Weights of a small contrastive image-text model.
Model: 64-pixel images, encoder arch regnet, encoder widths [80, 160, 320].
Training: 9700 steps, batches of 256.
Data: trained on photos with spoken descriptions (Open Images, Localized Narratives), 203450 training examples, 12.2 epochs.
Rows from block 4 of the text encoder, named by matrix and row number. Rows with one number belong to one attention dimension. Each number is 128 + 32 x the weight over its row's rms, rounded and kept within 0 to 255. All counts start at 0. Numbers have three digits each. After the name is the row's rms in percent of the matrix's.
# q: attention query (text_encoder.blocks.4.attn.q.weight, 128x128), inputs 0-127
# k: attention key (text_encoder.blocks.4.attn.k.weight, 128x128), inputs 0-127
q.31 095:139112104113154098158153180159149146171093140117102142155109103156056112150059095091130159136114157186080103123066127122094090149117081100125139136087150166117028109165108037125141110118114117166120094151155156149144135107151182185141179164147173105107079092136137124144084130138143137107178161109097171167114190154109102138135123162111171115171150127096127152120205156119145137105077
k.31 102:153153079092125100136147162115152122122151127113172160121156087128110116103034099078119100159111129129088091102106115180142107125136106056195143173126165117106143117116159083118156179128137106179110097132109138103154147140193125139179159187173114082128079120086080150130127135106112102082105148084115143137129195147144101125123100149127123105116168166130105153106138131131149255155091
q.32 091:110133069118145140147085113148096141120133101154086107160138121181089130119107170137121047150111092122168070115138148136146195163125132070099123085122091177155123131126174188138122138162136155105104104166083154134149136156128178174080078114136128141199108145126080128078102120134167135122082183157094105211124145151131130163128161133193110137119136094124203133049148124119126100198131
k.32 101:100102160150104146158126087095118111131161097150140160129170141145144191174152133096124122143163129098098127083104174157157093114151145119117137046151102040106118101103125218130055122097089181114071095168127128142144097078166129184114088206102158161110168061113114126103136107142147127133130163109151113159140143111064147122157156161116116073112131116175146158107137062160140098168121
q.33 096:102131155070106163088143112136077145183112159112122099159150106205113159131134174092121135134157129111162124094067084150178159143088101089073118106160153080080072096103156182140165146138133155123095135111072146095073150128127115118159136110099134127119093141102115082164103066129144142160097142122171109170136159122133136133068164190103205119180137077178120120159151176112110083136189
k.33 088:143134109181162142116132093117070163152149083043123134108144108133141180119156142092137162152171116049117103084063140117138175140133061102186117077146098113123125114114150152128086084099131082094119185170100211107088128095081110144122123139077098057134166124195112119139152128159102184149167171128135137124124078113087095127168124128120167132135160082121131127194115170131113119121114
q.34 093:155068176161181164137165155157161114114127156154153196112146154119128133158130084129148109111181114104096158134125122043113160134130108181093180120050104059156126112092083107113163121171150118088096113120143150140156145110126100083149127140165147122131100123158109091113126156179113125100158106158134083120155089141129189197141123134129160152150151109158093106090087031073120143162058
k.34 093:145100133090135076105169136134167113182141142148146130090118085128157089182036139196135114092117152164058104218130130138087171115134118172140173132153120040077090066141066117130097112158090159178165115097184157119142087136122138130125149117136125106132155110165144133112139125143097167148105133118133180096142141155161135131114121121121127200146141095150141130105105047149146154068139
q.35 103:178098128142116092115155081142167114154139084094106104091132065108111185136145118112163102131190128110207120110141100108095142160095072104117152135200137058066061155102123164146120107131103126140135162098100150109137186122121112144141129133110157075133096102130176121105165116110112132122128165134104101143182125102171155112074113148135255109127138157160133134120120192107121153110159
k.35 093:145109104175151122082124084118115139110116077098152152150162085087173114142134111128183159166158139071204141119117113093127080152093088158165086086117155099082056088138160156169111123158110125121125180158053208128103152133090070100129157130127139104125100151148220114093138107134100147132117155124114110135137076087120163085147149161172179176115152133170111159156111120150143100074154
q.36 115:156121124175100121074159056168142119147180146135100172072145103121152187149135090154117168137157163123146150113125111132135143109100121179118102133153121049077145114116079149104120128085072133210113096099124139092093163091120125125136194143069102127125126106110155074100135088130101174170133124125145123114131126146087173108102131147134214117146146104172105155178179188083141139126210
k.36 116:182183088158155065076128138172144170103112113037147122099121143190135172140179080169153116155155094162163109096111111068113153173129121138128129115117136161074128104115147150142170128102114100079141184122092161120076162131091071116127108045176089058164102175130126118130161115125119113128152184139112138129129090096186146142127140141177131174132144116110194145143121180146134114109149
q.37 082:146123135167138083143119155096133155125100153154152151140089127094110133154122159146093127147050105119060068095128094159154112116121146153152135089117154140117136159127115077100123220126151158125086154158145034163164092144143130155116125065092120179153136082095117153100193146170145092142169127124149185178090094118095062113137078098165109070127056105149089109108143139139137155178119
k.37 084:075128122132103143145151164129096150111079177143158140169124118163081096153134173152118138088096109163039119154107110154091122129175132117119094110163133107126151142148129095116162186121185098127080124134112014086098137149204119119078075117118136153112093166125121143145115187111163127137126090150151147130165109132100117122084049215144170154076113166110088095138119112137108146184113
q.38 107:102116155171142136140085218119077119102149134170147122154112075195110102138108139122099066175089083109126147163148146135133145151150154106133161093094078132155108146132145169136183186189135150103122152148120140187165140175119146145085130088145143173136135080150118159074130130148079055062118127125096099163131106095085102189121149091140070198112103112157103110101140171119091106158099
k.38 100:102065156150085131220133127152121116092110157142100165142135084200139087138130134095138117176086122146059122147072139179105128106139146139109134098119093027080128113114085122142068172141106155127128095096149115151111137114138157168106122202130110151090159057116105160072112094196168108104144161110200121144154158104106115131143101122104093152139126109151090116098139087137140084164159
q.39 124:117103094075199061132144088156107127139183116179146141115163128102168154138110130140086105151131159123182128117141164066125144147139154122092167066104105084128186149093077124121078089124123133120142110148150105120129169109146102068096197148094156142164152139132111069075109103159091127149066122113144045120149124089084164183127190096138196107148139087115132171069131120154121127122125
k.39 124:164087103119162080128111119128124164107140131198136120118166131132158159150147097119101045158166126166161099124139136114130140140113153190069077048160153150097113138144129170122079062102050157130171089147147126145148100102105124140103117097098101169096196132111143100087099098169157116137074132144130082124128131137115173176151212073089116126163129131157161157087132137188180119100124
q.40 097:126094129147182153129134035143108072164089104120120144119122133053147134130091104173126173141162213126104088111127172129075117066156161143141131103116143170124121144150104079126124085052096151121186133129084148116131088080132114103147106157089149107144128191135155142147093107083115168132163155104080168154139123155151178142133124166126128047177148142098124155130090108145127134041150
k.40 098:168149116124155126110146115172169125138103138130182064111146157080157208069105168198118105171134177144189165119170132068164090089082135087138185159157140166181118118106140111078136121117157117170179125145096074091126131135130108082157141096163130151124080170139129126135140135120096112117112073170083127119151120147105099112107161137123199036128098185124110081106106142115103111127119
q.41 097:157091109099134109162116126158120110061072123112179119134107135083222114081142062104178080177157173130193156157155144078135193068144191159127110133163162070103173079089112150131128092133117114133149089141147073157116117124148125114106125120152129145132147166163116090147128130160122123124080100127117110114148030133132143138137154169152183070095169121142076148114129161147123096109132
k.41 096:165083102144099105107118132140112129138130105171148114140123124072143164140145171087107112142171160171184055157193152081168095123112098177095107143163114153130113158163119114119139059136089085181168105141125141146143081128146180112071131087129116159144219135145123102067146078132130121047064155129088134138137106177151184131134172131083096092130095096141134143120137163111086107080095
q.42 086:105170093119144154165146144096124086191140144131102150171165107074158139126105112174136180115146115124137118148142048088038120181076110142137143101128100070099175117144038111101133112089124123137148128151175084138130162129128169082188135177122132144128110135126131153135067149132038168161127092148141113145092136084085094166099097158123140124160116121122091181164110154075160129138179
k.42 079:124167102129162138168154164147074094153147145145140169140155109144112091164091120156150134163170087151176109112101080074107102119061125126127076156134117171145145116135114160065131071137136084129169120141164169133137159125083154072165137137107100077092131160102154121110107135120107123035110141208136093105147138119136067169121130094173127110160141110065137156134126178159222129060122
q.43 104:087129114157099139095100136055115186125174121101151169082098124136145170147141142114140101176154141173097085143122153189136119083142140145136103109093098159064153142182160168147143176135126139146105102133093106165121084130099142190109127078138113181103155113121144171157160127119200037139122159103140183137076139169115090102126117095124033145097177130116137122183136191143163118120135
k.43 107:105149144134071148169115119069132174143135125126171097072103170244100121166176157103159158099148101141128128108104106135142202095148138121136149129121100161187146137122110141126202178090150128161116113111088082150117151171126131118120079150171133112102068161118089164183131104133137086101142155153078155122100101124127100116177095136143128173048130161149159088170137119166105145197119
q.44 096:158121179157049154084122130114109109181153157096102081098103052138165192107119114101171138110166165093159201131079114185154136117175111136155121105142124116143092135144127146089160207131108097142113119084068118133153114114032133156129099100116120098074133089121146107170135103115166135095125111136120190147146135148132140162125133112111136124079160140205125141132139168101084080124191
k.44 104:132151106113155105139068107132133125135052138047163114124120090133155172111183136159169161150116100114152126120106113106086133145168120089152127144104142150097137122053173105188138179132143081119116136139045197099117217135114104139137171089141117097112140137190060136131167126140137169113160187134135148148149115073154103129190095159149135152098158118090131105165119153126078070129173
q.45 109:166119149131134137097143072114132094132134091130106113087107146176099127096140172092112139173203160123154088108165091182118145106050102119108199139175131112092086124070184133097137079086080156165113137106083186075090130122125104154137149157127152092141156080132191107153086083117118141117098122137087083094161184178144174129114108152095130076162167141167127143124155152164135146084167
k.45 092:135077072096170126102115112172167155126150095057153105131118169167159181120135158095094166119156124117194155082118129138160170133081140110095163098111098189077113131132153130124125129114124140164113147203075144081087125101100052115141168127155081092094132086083179123111136066160083138143096140124127075114067086134100150115148120154206117124190117138133114134136121127156170113176148
q.46 096:191142138065141092143118079116192140124104114149102110141186145122128125123154148139104091142107135200132092115159169138100132109080145093080123121117088114106091157133068128093080099151105131071166127104128097124146142144214146141097127124154125195112115116070174131106117117086146116126086100142154103141176133089145177154170142059160115061169065115126134185140153135201157144173167
k.46 099:120107172136190159132112058135105133108113119166108109109114164123156134130171092167070123201169075121196106123125155169152139122092147103068120065117158136115126139105116178154089119104113115151142103123144144083127122129158096090082077138144123179105101152139157089080119155127188118094075088148175081141121138127094135119151209135146160097143118076152156150135196175161145103176200
q.47 128:173112117114161114100177052168168069097128121157085139125156158078141126125128118133141098147160138143181142133141148097115139107058164152079163087147100068129148134096086141107080061102121139126167087107153158095113182109161092089061202118127147138168156159163164072092110131094143134166095115139125065138177093141115219148133138146110161108177123171155123125080150107142129123124147
k.47 120:105117140090146099071152120181186124084145088178107149114129175104171120149150110160101087141154155164189120120150172121144134124113169148083133093117133131096128128102107195122108042104095160112180106156156129107121122112076117086070125084147117154148155149125185072090139084143138115136051135141133104125097108130146215116141216089112125146203129125149167126086132156131142125098177
q.48 098:159078157142127156108181122129091066182141187156137110109147149113141165152161092168173104155177182168069165117158106176120125069055132199123148124132103144114081187123144138142108069079114186161099123111113142096116138132154122160126133076131135148095084107088164080147116149080158176128157102102179149096141073142107174096113113135091120106146156144180119114147157151081154138104180
k.48 092:090141130146138089088155146167171116154096124067136039111097126197165107125149127154146144135096137169123089135089165090116192137117132138168166195087153132140125115134086075142127133099161104120170186158134104101140191130092122106104133092113103074138049165093135117116184147108094118110182151126152148102105072106148109155173118173134140141132163132140173123171133187115161164213132
q.49 094:101122059147088109093077142083123147133165071094114154063121139157172161147130169123137139095167122121109054047102151134197146085133135161114128135083175162114113095115146138108121143105153107200084102099070121149122148108178159102150208130092152102171083129117159156125112081163148120157136113128091139165144159148147103106156079139124137102154148053084124093137119140125184184155121
k.49 106:105148100129060120083103174121169137142131122074203193072140123169095131110152145107120191033153153143140117091091109174157157122125089161111176111182132173132074152191149137163182146150112111151081134100176133192084099147071124168152119117123148127137132137161105149158140102107107155100140101156051137115153095112117137151119120150144141157040098145153134099138126087145104131135106
q.50 094:091173180158063095091127158170104159134104134093087098122073090198144132156172153107114120157147109169170163135110149152173140129225130121144138153203116163131095100143126130103150182146071114119099147145136111139116096152101126143073092116146120141112148117159162138174164040094155108146115173094147136068108109120151103102101156144199056149143113138137140081145165168119106131104166
k.50 084:163168169153096169136118106141102155065068114107151128163076143126112120094174174071112104177125115050123184106169161127186189155145134079118126129097114157118145084087137111144172183182162111080146133100104149105134158176160097129074096120126111121123129123134081120147170054112151136119156159097137109167103167083126103119150124121217096132127141184088096087120143154107091114160153
q.51 111:109126147095146099215114163111134116100112143127105156140185171090124105139085133135148178059098131208071142082101111096083052137122125161156143090091092142142168105138089104088101169134135092140160063113129064146109170146189164076083159162124152142145102089137111155144123167137143149129164068126159156144132149107164109104188101101141157132171065089123146117125141150135162171157113
k.51 095:107194106080137130170121163145113101152127128172137160162145174086096102132082100182113197107088139109169133176107117136094124168141155068127123131111146135147163132099122157121190128165110115152159120069201082121147135121079167078076121138095056132092153160136131125143068161098142108121106086140104100180165160112134144133104161133094119131124102114148177170064173212089082152109120
q.52 101:158120121174115116187118123132113189167180118084111138134090109149146151113121101147131165150145131110128125123111153159138055178140045108122122129163094137087134115192169158082156070141149112125094155196095191099055092074071128152136159115138106079147098098127107134112238090085089122130105199128060162167140161132135128091117127124124100135145175116133141125153117141119126135113146
k.52 105:156137154194166175147121096116162160121131097125161171105142049148114154084137100161136117118118114087147142090146197116113055152157138173178098105108097113103168110165160152082169182174152108097115134112114152158094136115103134089177146128149086064081084129106119115159136089136083117189139163191094102184158059116148111107142129105156172134052147155099134120121122135104097075109126
q.53 123:111107095086109092188070070156131095059100153153157157094169164121165118135128165089122098143144134156184117120181102104142123077118177130107195090087089097111144130112077179123117098128140160156177097141092131153117176138146103117027136122113138147167188138151150097106150148157149107158109104121145048156164101157080099121122139125155118098170105090124164133095126069151178122153094
k.53 117:130131152153118109124145113107143136088144125149154130138127165123190144119121107130105054133127146151166101145175128136158159109125152118085154081104102109147133151147070167137137099091074124113161101128132116164131102152128120131056118100081149172173243075169166122099127066174162070092047137132148130127118096134139161164161179085115074071128147115158187140112153061183145104147128
q.54 118:103158131170137130127163063105108077161108160129108149120139110055143123150113109112100130175104159177152119203119091184123137088138138133127181082149109100146140151157075139118123094070128114128145150145147118166159133136132196140116138104118140173111154101083153098122113151060112153148095138111191131064131085120099147135109114108157085132145106144154061121184188184088086129148238
k.54 112:098100079138165134155158161183137138120107124114139091137079153108147130149165153139097090215103068160134091148090140124115103112101140126053141106066122169205183167065130147074140100116160067072158103153103120106152187149120135094109108114113107163115102136115141114122070163080169089166166127146167140114155070072158105131088118129173138143140148119073092113127137170137136084140163
q.55 135:136157146156085124119065158081134177132109089085192162096085114178097146131148129091135173067140120118100099127132098151134132130149096127118126166147184176128115103143152141128200147132132116112123155092061127120095104108115117159169075183189139132108165102175123163198182111183169096126119192144108176120111169173144094107160100129142052142103142143112102098170118137173081168122091
k.55 119:129102094144106157135098143098112152133108160117140128098095121154106110064065147133106150079135104083086153140105034165141102088141082127160141122119133157156140088121143110145201225174161115194122113104105108120104077148118121106174157157180152133095125126163123108207167118104127156138159139107057195144107138144095073111112090115167116169091128120094115079148166086100089130147152
q.56 083:110150142234125136104152116145153178155120137152165150128112109101132138158121080134132124098110089062119137107111130061112117102132151138155135187123103084103161140073142170153141141133146098167145157086151070117132183137141136055081164147083133182207112146155149138081170115201086176159094113104140126165077075107110148159124135123167133104093119077129075132114148151082138157081098
k.56 084:136175145086107133085150127116133178127074192126171192125140136140117069138164093092172172086157108134105133127132100124067119126100082198128177147123122112130131113150124149092180151203138143086136098107171109128094100111121160118096101101168125141095068185140137136141109114107172080133080081137111151136123108083106106100058190082110109189121170123195134136175105148143095161109086
q.57 118:119138119121103079154119221147119097065094104154145143154138112139107118099145187091115060088115148145102155093146084112123144161117206106133152172088115115151134112096136132099187164193132104131170088092160106126157139159125111148086127152142090116112160100143071137168135125220110104116077093157128074173111136188146069126189160128125145159142124050129137158115109142164134129146079
k.57 108:145136171106083124135081134136113136075176175160089120154145150147135095124131129050115141074151164128113143193131082124147154114145138084124081132168163125095103082168120167112103138131119108164174091093166132160114081102144147194142103142139119133113243112146086153146135108180133104114092118097121106154148170178132174115126150114068093115158098079153129160111231118133099087149164
q.58 090:118183142170080146121129177083134173147099112115120135087135106167126119149087137136106104081088059131110084113113127140135147115183136133148103081130116190104092075168148176124163185113150110159096112140143076142151105146085151144153110112084070113093115095144142191148191119102130135112124159122132201158068115149148098119142203135103083158054148078131158134216113136115146144160165
k.58 100:130182148141077120118067129094095140172109155083158098105133140205068112100162176105151163100099101097127183077088095153139109127211085072117169148123075142156156107114166141135150140139178105139114136074099093165106114160103184127147093133150139154099077144149078146208119157126114158163164160159127147154185154123128081145079091127123135141089102157163126151148163125105083106138165
q.59 103:116136189149105125188097125152155124118086200200182123141142119085126063074119150116123131116090091125119171093155116062142087156125133137154107137065132128151133166098118102123115136170162157139135132133168071160135139151162130077055169088088154131177112139135088120063151131179154170121171054130156122160160120106085154137157108127107115114124101068154148138071158112094159092173091
k.59 086:111134147131084123149113108122108117106058189117140218145128103082163132131133078103110140101111131195068133149167154172096162151172123117142115154112141090075177108150069123116090154127125140101117145116189102122142179094192152198016100126108136151127163126135130137108190125144145119139078126101139086066168131103098162098089130118062090118126154134148133143115106163108091105129099
q.60 119:177109132149156074107153058108145106113145118140107145090111137142174155152127090118130111189197166173173111131160145105106131039123138175054160094124135100093118108072063180107092075080082111108184103099095130100106159092134102087085167145137123135156139104180214086108116102119154120166106119136139117125143102150128183141139144138142175089169118146123111140150144134157104147088180
k.60 124:151116096144151101060102096141163163113131103153168087118130164158178138098143097153089095156168122166233124137137133106177166099126141145061153103090107112106123093109103145144146110133080153130163098137113128082099107162087063110090164064154096153121103179147188098125151099172140096066088155182115117133138114121139162152157225113143156159154114138120161111138144125150145105124203
q.61 122:106145091131115142111118197071110131145132107111139146144144146161103095121089175158124135086105129126038116074116120164095152132142157119187126177117105186154171136206121086168137138139152117109091117157125087136152085166116124154179045115149138121128148106117133195181116156142127150072168157132117124122116149161132071066157120125116045117075129148064129152131069081140162133162092
k.61 116:080179155092130110112152152095147150156162139141105127109109125156077086148093200107121116071078140115086119100092121165153104098121126061135148170189131187172111103146161074128156177136161153172095116121123081116118133196142203139186122155111169104113096146136097178134096160088094152141180117108155165123135177128160069077142069124124102081093124117110102109159148101109169136164092
q.62 100:081152124138122204152088139170101122161089166175133114096116127069117061082082103121116136116071107141079124122138117148150129129115149138127175167110103127180117220163070126134166120093148151133130144115196080162149103179152175123106117083093166185148115090077085144117081127114063154116133063114142103113128150137065139103120136124135070141120095102193106146107150153105142101098160
k.62 099:103154136063121143169141179182117103116122184118152138139113102154119107121145141160112135123087095201104074123164126149109117144137146125109143217105116171154155153103118137053111134109108076126183120126138104157142193121145158150107134143091101177099133128140092142109119164070134155139172079096186135090136122063107115103118123131126106080171208098094130080150135160103104135216059
q.63 071:121169040196180148116103146132133168108185083120134163086062100089083137131082112151128143112083058083079100158133142139111129141149147122150123077054050150152166152174108128091077169129172135166170161128178086172146165160153130160109156137105129148114125115117193147085123153125076123106183131132131126104108130117109072117142140090125141143075133154103119144126113166087158144148108
k.63 082:089153123094086156131151187130169124144115146178112097154144161149088039132130090157127116086104127195085117093114087179097088144168143186099157144151112122152110145098157094150134164115096134102157143081073073161117094162110156104170102158156185160130080150067098182133046168078164138160181093105172126087137108084102120137111113135118147159131132148160129104130131073123169107114140
q.64 089:136117142124109117126091148101172129165129147167180140131136116120210153082127089166123119146144146108093122108134139164095125123144152149161125119097102089142119124125181107177110105151114195134196129164106116125128118147087159113133198172072101139129169132070144133156164139188061129144084110119160173144108085087095103103152119122093148058043119121068095181136042146071167110123138
k.64 093:150116126125091087102164133177157095112142174065094164123138116121128097105172126109114052147168147125165150175121208149120109102126130116119095089170115109069124148159125171200123177197150109100177128178142134103158149119065140186138133089151073090152168113105129136113164085079113145128132101136155139111110069106100091125149175068126119144149189093096139182100073121099110161106121
q.65 096:150107107116129131127109085135150180144133141164117082140165142074128083106111142147095076130129133124113164147093160100124143101118215127120115100109071126174164141147100157139082150075102076100188111120164123163127124105132063101052150109139119188122134150149110113136112200156148145094107062155148110105155164125108113181205132069102122081160095073112143158114160093182183118178104
k.65 102:145144125095089046088085120168192157164178146101109105104156178115124148147164118094127141104124134114109096117051150085095174082159171143149122119193112171115143102078128161143119098139089091123178121059174099122081113136132067091070110122158115165101119185139139099153091163118142163124132100112110105131135108121169164174112085119085151134053133092157167065138146156169102116128140
q.66 101:054129179143130105123154150142139127153099163132174157110163110126130137146172114126086138130114121032047155116123063200112125078110130133136098152131122136119180074102121070111071126150157137144141131151178129127135143112103189179208097101113100110136155106094131119144132136120045149143174168165139130099130148156084050100104104142141100150127136161148088146155055133081118126090115
k.66 109:095074112182125152160089083169078083157154133110099115155105068097121190080091179146118125122131173134128122160091136137125109157118124122168129104162133131128144145153101136163108119191069097162128105160106098122084117121150163175125171155106048143113170081131143120170146127125132116095129150120122164128049104148095063103113252129142099117118168131126186180110072150120120144112115
q.67 061:149094106124113081163091141135049077084121106163104185142103114174133148165137097131111178099138136136154135151115093163117170098149086109112060121144129130084100136185104161148134136047093134217114145142076127130157152131052161145145192101135159111095123111094150095118124130112101152140131180098153148162071124141181148119113152146085120132107133161116177216161075134148126126103176
k.67 069:105190104058123081123194186144119118163135129123123122097151129129084165165143071156145136089125137127160122119055062118152087139114178118136105121097113153090139143132173104118130068112162119127142164131114109150167120113069214118150157133176155146137144098051125117116103155162117066116131156069159133106105211174101099133167138124145081142126129127091089160089079104115134151140065
q.68 113:144101135144116158142100094114171155162132172110144139103111106102114180148140128133130158170172105057122155108177068145095118114111148163149100121120107090149088130079131113144063106173165207113193160117152150104126125121093182171169182147118135082110143126149070141183132112124058165125127125142087160176151112096107082115149109117142130134035113129121148150150054097093076096064118
k.68 122:137091122146125165175131102125139139153120187108110138155139134111104214086121178157083099175151110108127182134140111164142116126151125159143132074140081075124135126137163143153106133173128139147131141157106142114158128112095117170136189133169067106137147127123136114119212069146133092122119171146123130161077093087127065052169150156180136087090116136108164222056093098085165137103100
q.69 092:128163134096166141127166150141110147097053142115093062146106118154114151169106171124149077168081141170091108157061139110087115147115108103112171146147167140131141136186108137115134162107082066161052105123131136066088126124168170151127078134102133113118156177145126143114081130125164101117118175168188092132155091134137168113104131147201072181146153144156172091130210125142119089171109
k.69 097:090172176152157137112163105166116126110076102203100118081129197129118078103077186115154118109096103164096077080098144144100158128113142080176131157093126160138107141093074120057123145166132073113101125094153119125083146136170131105116122088124137124110132146162116123093098148067190109104164173129111103156161196163170174096088096177128107129158126123110072115159141153164122119186171
q.70 091:118155143100124144132078100132085176149167186150095084090150116125158152120051133093086096087098117116166160162140193152094121111222165109150173120116132166137168145173109124142116125145175157097151144146140103135075077128169113098088093089133143148172125133134148104158159195114144080085146065132059186091122139148102135101165075149143124131144159144108174124127133105104184129165076
k.70 093:139124132084120138112078121122168150118161161156096108185195132120137100167086170080137129046099173113113174094154151144139161115092108149146128169169112175125129086174040168123114138118134128148145064134120098139088154172153124107090085069110163171122114170175152115198093126143189112132113126087105110110141114121136109145176071115163156143094168126084122087152129114112198115085171
q.71 082:132168169139143130153105184173211140088135118142109114112144120101159125119067146175138065136130134118040142168093164121102133160136128112141107190093189178137108134154145080115185175126080065160085106110100161119118143138128140191123072119170109126137133150179212139125193133143146141091131140127163092163137177146110118161126152101086098185104087143149139156111093141078111148115145
k.71 088:140213107168158169147090174144198104148109100112109124093097122148109161085106069132143070167132155184122127139124173135121198158115100098128081152093155156131118112120116099136216149114144029130118146166146174103116153149127163160133156073095148113104107138061148100141195163138167148091197109137168122118123098115116160126097129076104082149116147140142136117156117158111079165147125
q.72 110:151105129165121137140097144109087155128138133123114189113172106111148125165141104119118173162161130114137172120164136145055139098120088143115132049122131164148142098178139143166132077136158153092204147179100167148136147158079175153151180114123165086131136143113063087153142138180047114162114146097107145119174149087091067087114081137114095137123143124127131158141051103123150067045105
k.72 115:161122113149119112147102148091116122119096163149104152142113091117120188176103163142150092171177092120151213184109075127157139147140130161148101087161057111143149093190128107151126092210101124102152133163147136138179159124094174153131107115170113155148157078067130083152108099131108138174113155125118139152109099100102100113156148109122126153095094169107143161134049136065127085058058
q.73 099:176061120110138121137106108103122131081127126150136116125142125140136084134132114097103112142143164143235167171135173088125138162144136115097105090090105146139138121134105203210075027147120152097131136164121170124153119141213128117058119136156160169155134151166113139139091098166154113161082080157147124134185086162130143134203138078097130138134070142127136126085130104136143120095169
k.73 108:156160153150086113145070113120119145084155120128134165099157191122200078151130210089091128106198083118118181114109092142121134092141143189098141111147071106116105108107144187118133131141142173156156118126161079104090102156107133066161063116138154082128145138124133143150100136182116167215143080185141091152135124106163140134113097108126112109113075149159117060105115160116141064140125
q.74 085:153121128085093141101146134088137098096120089127096168127125164118196162097124125181150104153172116127152126078133124115125117078124169197108198149114097127066137152138149171145147143172130119100163107130122091132173111090151126188123149164105125140174132165138186175050150136132108097087073128117149163113087162164089100111203153112089127083205147113168110196131073100081141115135117
k.74 091:137174139117077113096155107138173130137154088113148125065140148188174138133128127119181166149156173141143109124116128137122111083153123161083124196149204125075188161189112151143153086120081057126146105126147131108147156113119155156124120119178088094094157134061180112164122121108081137023053131117107129113153154110080112085162172105141130136113137165179143123155103093169124144105123
q.75 132:115113134097147123127157108144177129131093082120097081149172139115075118164122139129152138096076178177069099082109179108090133137109130102128134111103128175153121114139138127051115138088070105147092099084096183115138128096132106077108151152140101130095090118111108146144108160152201158081200175154150128090074150113164122075161162119151109192132178102108162138150181162196148149195142
k.75 120:084164171122112163091161125104116171144099108132119087183111161143063121112129116129111150128077133141182091118163148139161134163113133080154123118077148219178085121063160097098125164169165137148127144062134125103162108128117162055129101107116130174052068148110086105096095142135141156106176153113101112113136151141154156121118137126104145149141152122121099083106175195142098131134231
q.76 084:140187095114151111150114132107089137158118145106153181121186123128131149143123160121119154129146118145103195111141138123163128075079118174123133117115097111112201124134136141161133088109109163118156081104080132119127163100137117142059187119047154102176150112091094126103064166146096171167058065061163095210136106119121099094098095158163169125109094159060105102144144093151159128107113
k.76 085:167081074179136105121135115140146128084085117090128165093085108126133094129163107104164142205114111149194177211141094099153157126134139151107122106123123086108177108194109114130109146166159098090186163101117095134105126083134122140112128100120189108173159104170109062105110110122161094176024106140138167193117110128133149160105158116155163161134179127150109140090141136086095097106106
q.77 106:195074095135128129149115129097105106126129094127161164126104149115204148090159091177109107175161109100169123127153109128129085119177137165104174115079069107088167184172161070194127087154127108141159096095075140124143144120154128104112148131090092137155126147114134164087152134195068110194099108176161118164127100157083114153191152091131166101119132119148087154129097069069160109121132
k.77 112:179150127205076088121118129166127127118181149099127167115152139105168084113162131095161110141195129140179136188086107177118150107174111151077142127148113075100155139135116144165097127142084076073115128112182128059128158135079135176184129123147093082109183156166146143106162084112092162161106070144153100078140119084118158155129161080095150132124114161171158106123102051120101122141127
q.78 083:192122129139138155152151137139155099206104162138159155126129083062164110083105117136132150221181129108103185169149110095093129128122148152165094106170087110133127177141116088153126179143139072090151160125169113148106104160090104126126149139131163097093160211165105120092099164143075137109077084085142117112170135104132107140091116143135187132096083101101102152155062134099088158073115
k.78 085:161119075137165132129118141179144130148136168103153103089090116104117206144174109159115101226138081117141099159113102109141139174172118120121100079103107111101127137103168167089124128078064085122082168119103165204109109115109178135102111102142088068139172145126188104047164108112139168117093170107131124162148099100131134121148145113060154179117150118110122195133125186106109124139146
q.79 080:164162130119107121126071145097171065093112134078146169126123131134117091151127128082176145136104144135080122110101162084153149143112097131061157156092136057102116121148129167139158124120110127186117135092102142128113147158185089169152164111132168097158118079176152114186105102112145163151167066089163131141213111140128176137074111123163161161141085161149153053127176129141065072083121
k.79 093:146148096167183128162099151134162143103121115184164166070132128131171141063126105091177136139137107124124168112188120087125133150092129150153126123092124100125125073170153109065178172125178110123096125111097159109095126159139056121152153114114204102151085084104148079096134068129174102171075134069122118187145127140125164148077102160176147187151137129071077103089143123084131105126105
q.80 079:118115174160143052156136160108130087093110152141128149104142186119134132162167172081111122130137099172142071181081141116109123109107147111100136149136158131149132090120127166096148077148148115115132112088166133113137186145124071135100039111128135129142181068098119153137170127164130074135081135154181058155179093148127137130173079092155076129164160104137092117092160166186153106208090
k.80 086:093126129151129106165088079123061090121077134178115120112077144179204092127039147097086138146141083105107131074097110093134131091099123101147101094119169152113124107119095186145147120088153089148150125147160107098082134206174133123107084143099136170136152152177117134151102171096112184109133135165142133171152122116163185104130135134115170146107125095166135034161139093126080125182129
q.81 099:080160163197111152126150146132099127179135190140137149138112096119141167074126130140093097114117082098077151134153113177082142121150141141150157176174143142149115126128178092119135161142156189085131138174173074192174081150074153149121072126118107125147220104111163151110131122137034149139124141155093134124128104178064119125098122153131103127111103148134126170112040134066121109117113
k.81 108:093111115097100173166137119120116064143148170134147128157117097104155117136117126157134110133123172167094142156148179129093128131159145122147156188129108118118170141145095155212086087097102121090180123173122135136155133096110147177090145175100068185163171090148099160170155130074131118115114126109163185136099073107097080106164180094118104061108146120128209192117070085144144121101078
q.82 089:068190147104125128178073165158100123102115160108116130123119080097127200124093062078136135131080129155062167177101142104161151148144064080152115124188129165163123101173080107160175187118115044126106187128116149158111142131111147160111079103127191111129146121072136088104150126114126121136129120100121102138165152120086118157123087132122146206133139187132168132125144125134120118082076
k.82 090:120141094172208155156103146162094091104098109143130156127111124133096129161063082124182101145084153177067137160102107069162154162081093115128116108075147124175135155139131105137235118131116082072143117120093132165111147142135155175080124067059185180102131143108123135125107150160167107138176127100167146135140190141125101174136083147138117160167143146112143081142136126096129101115074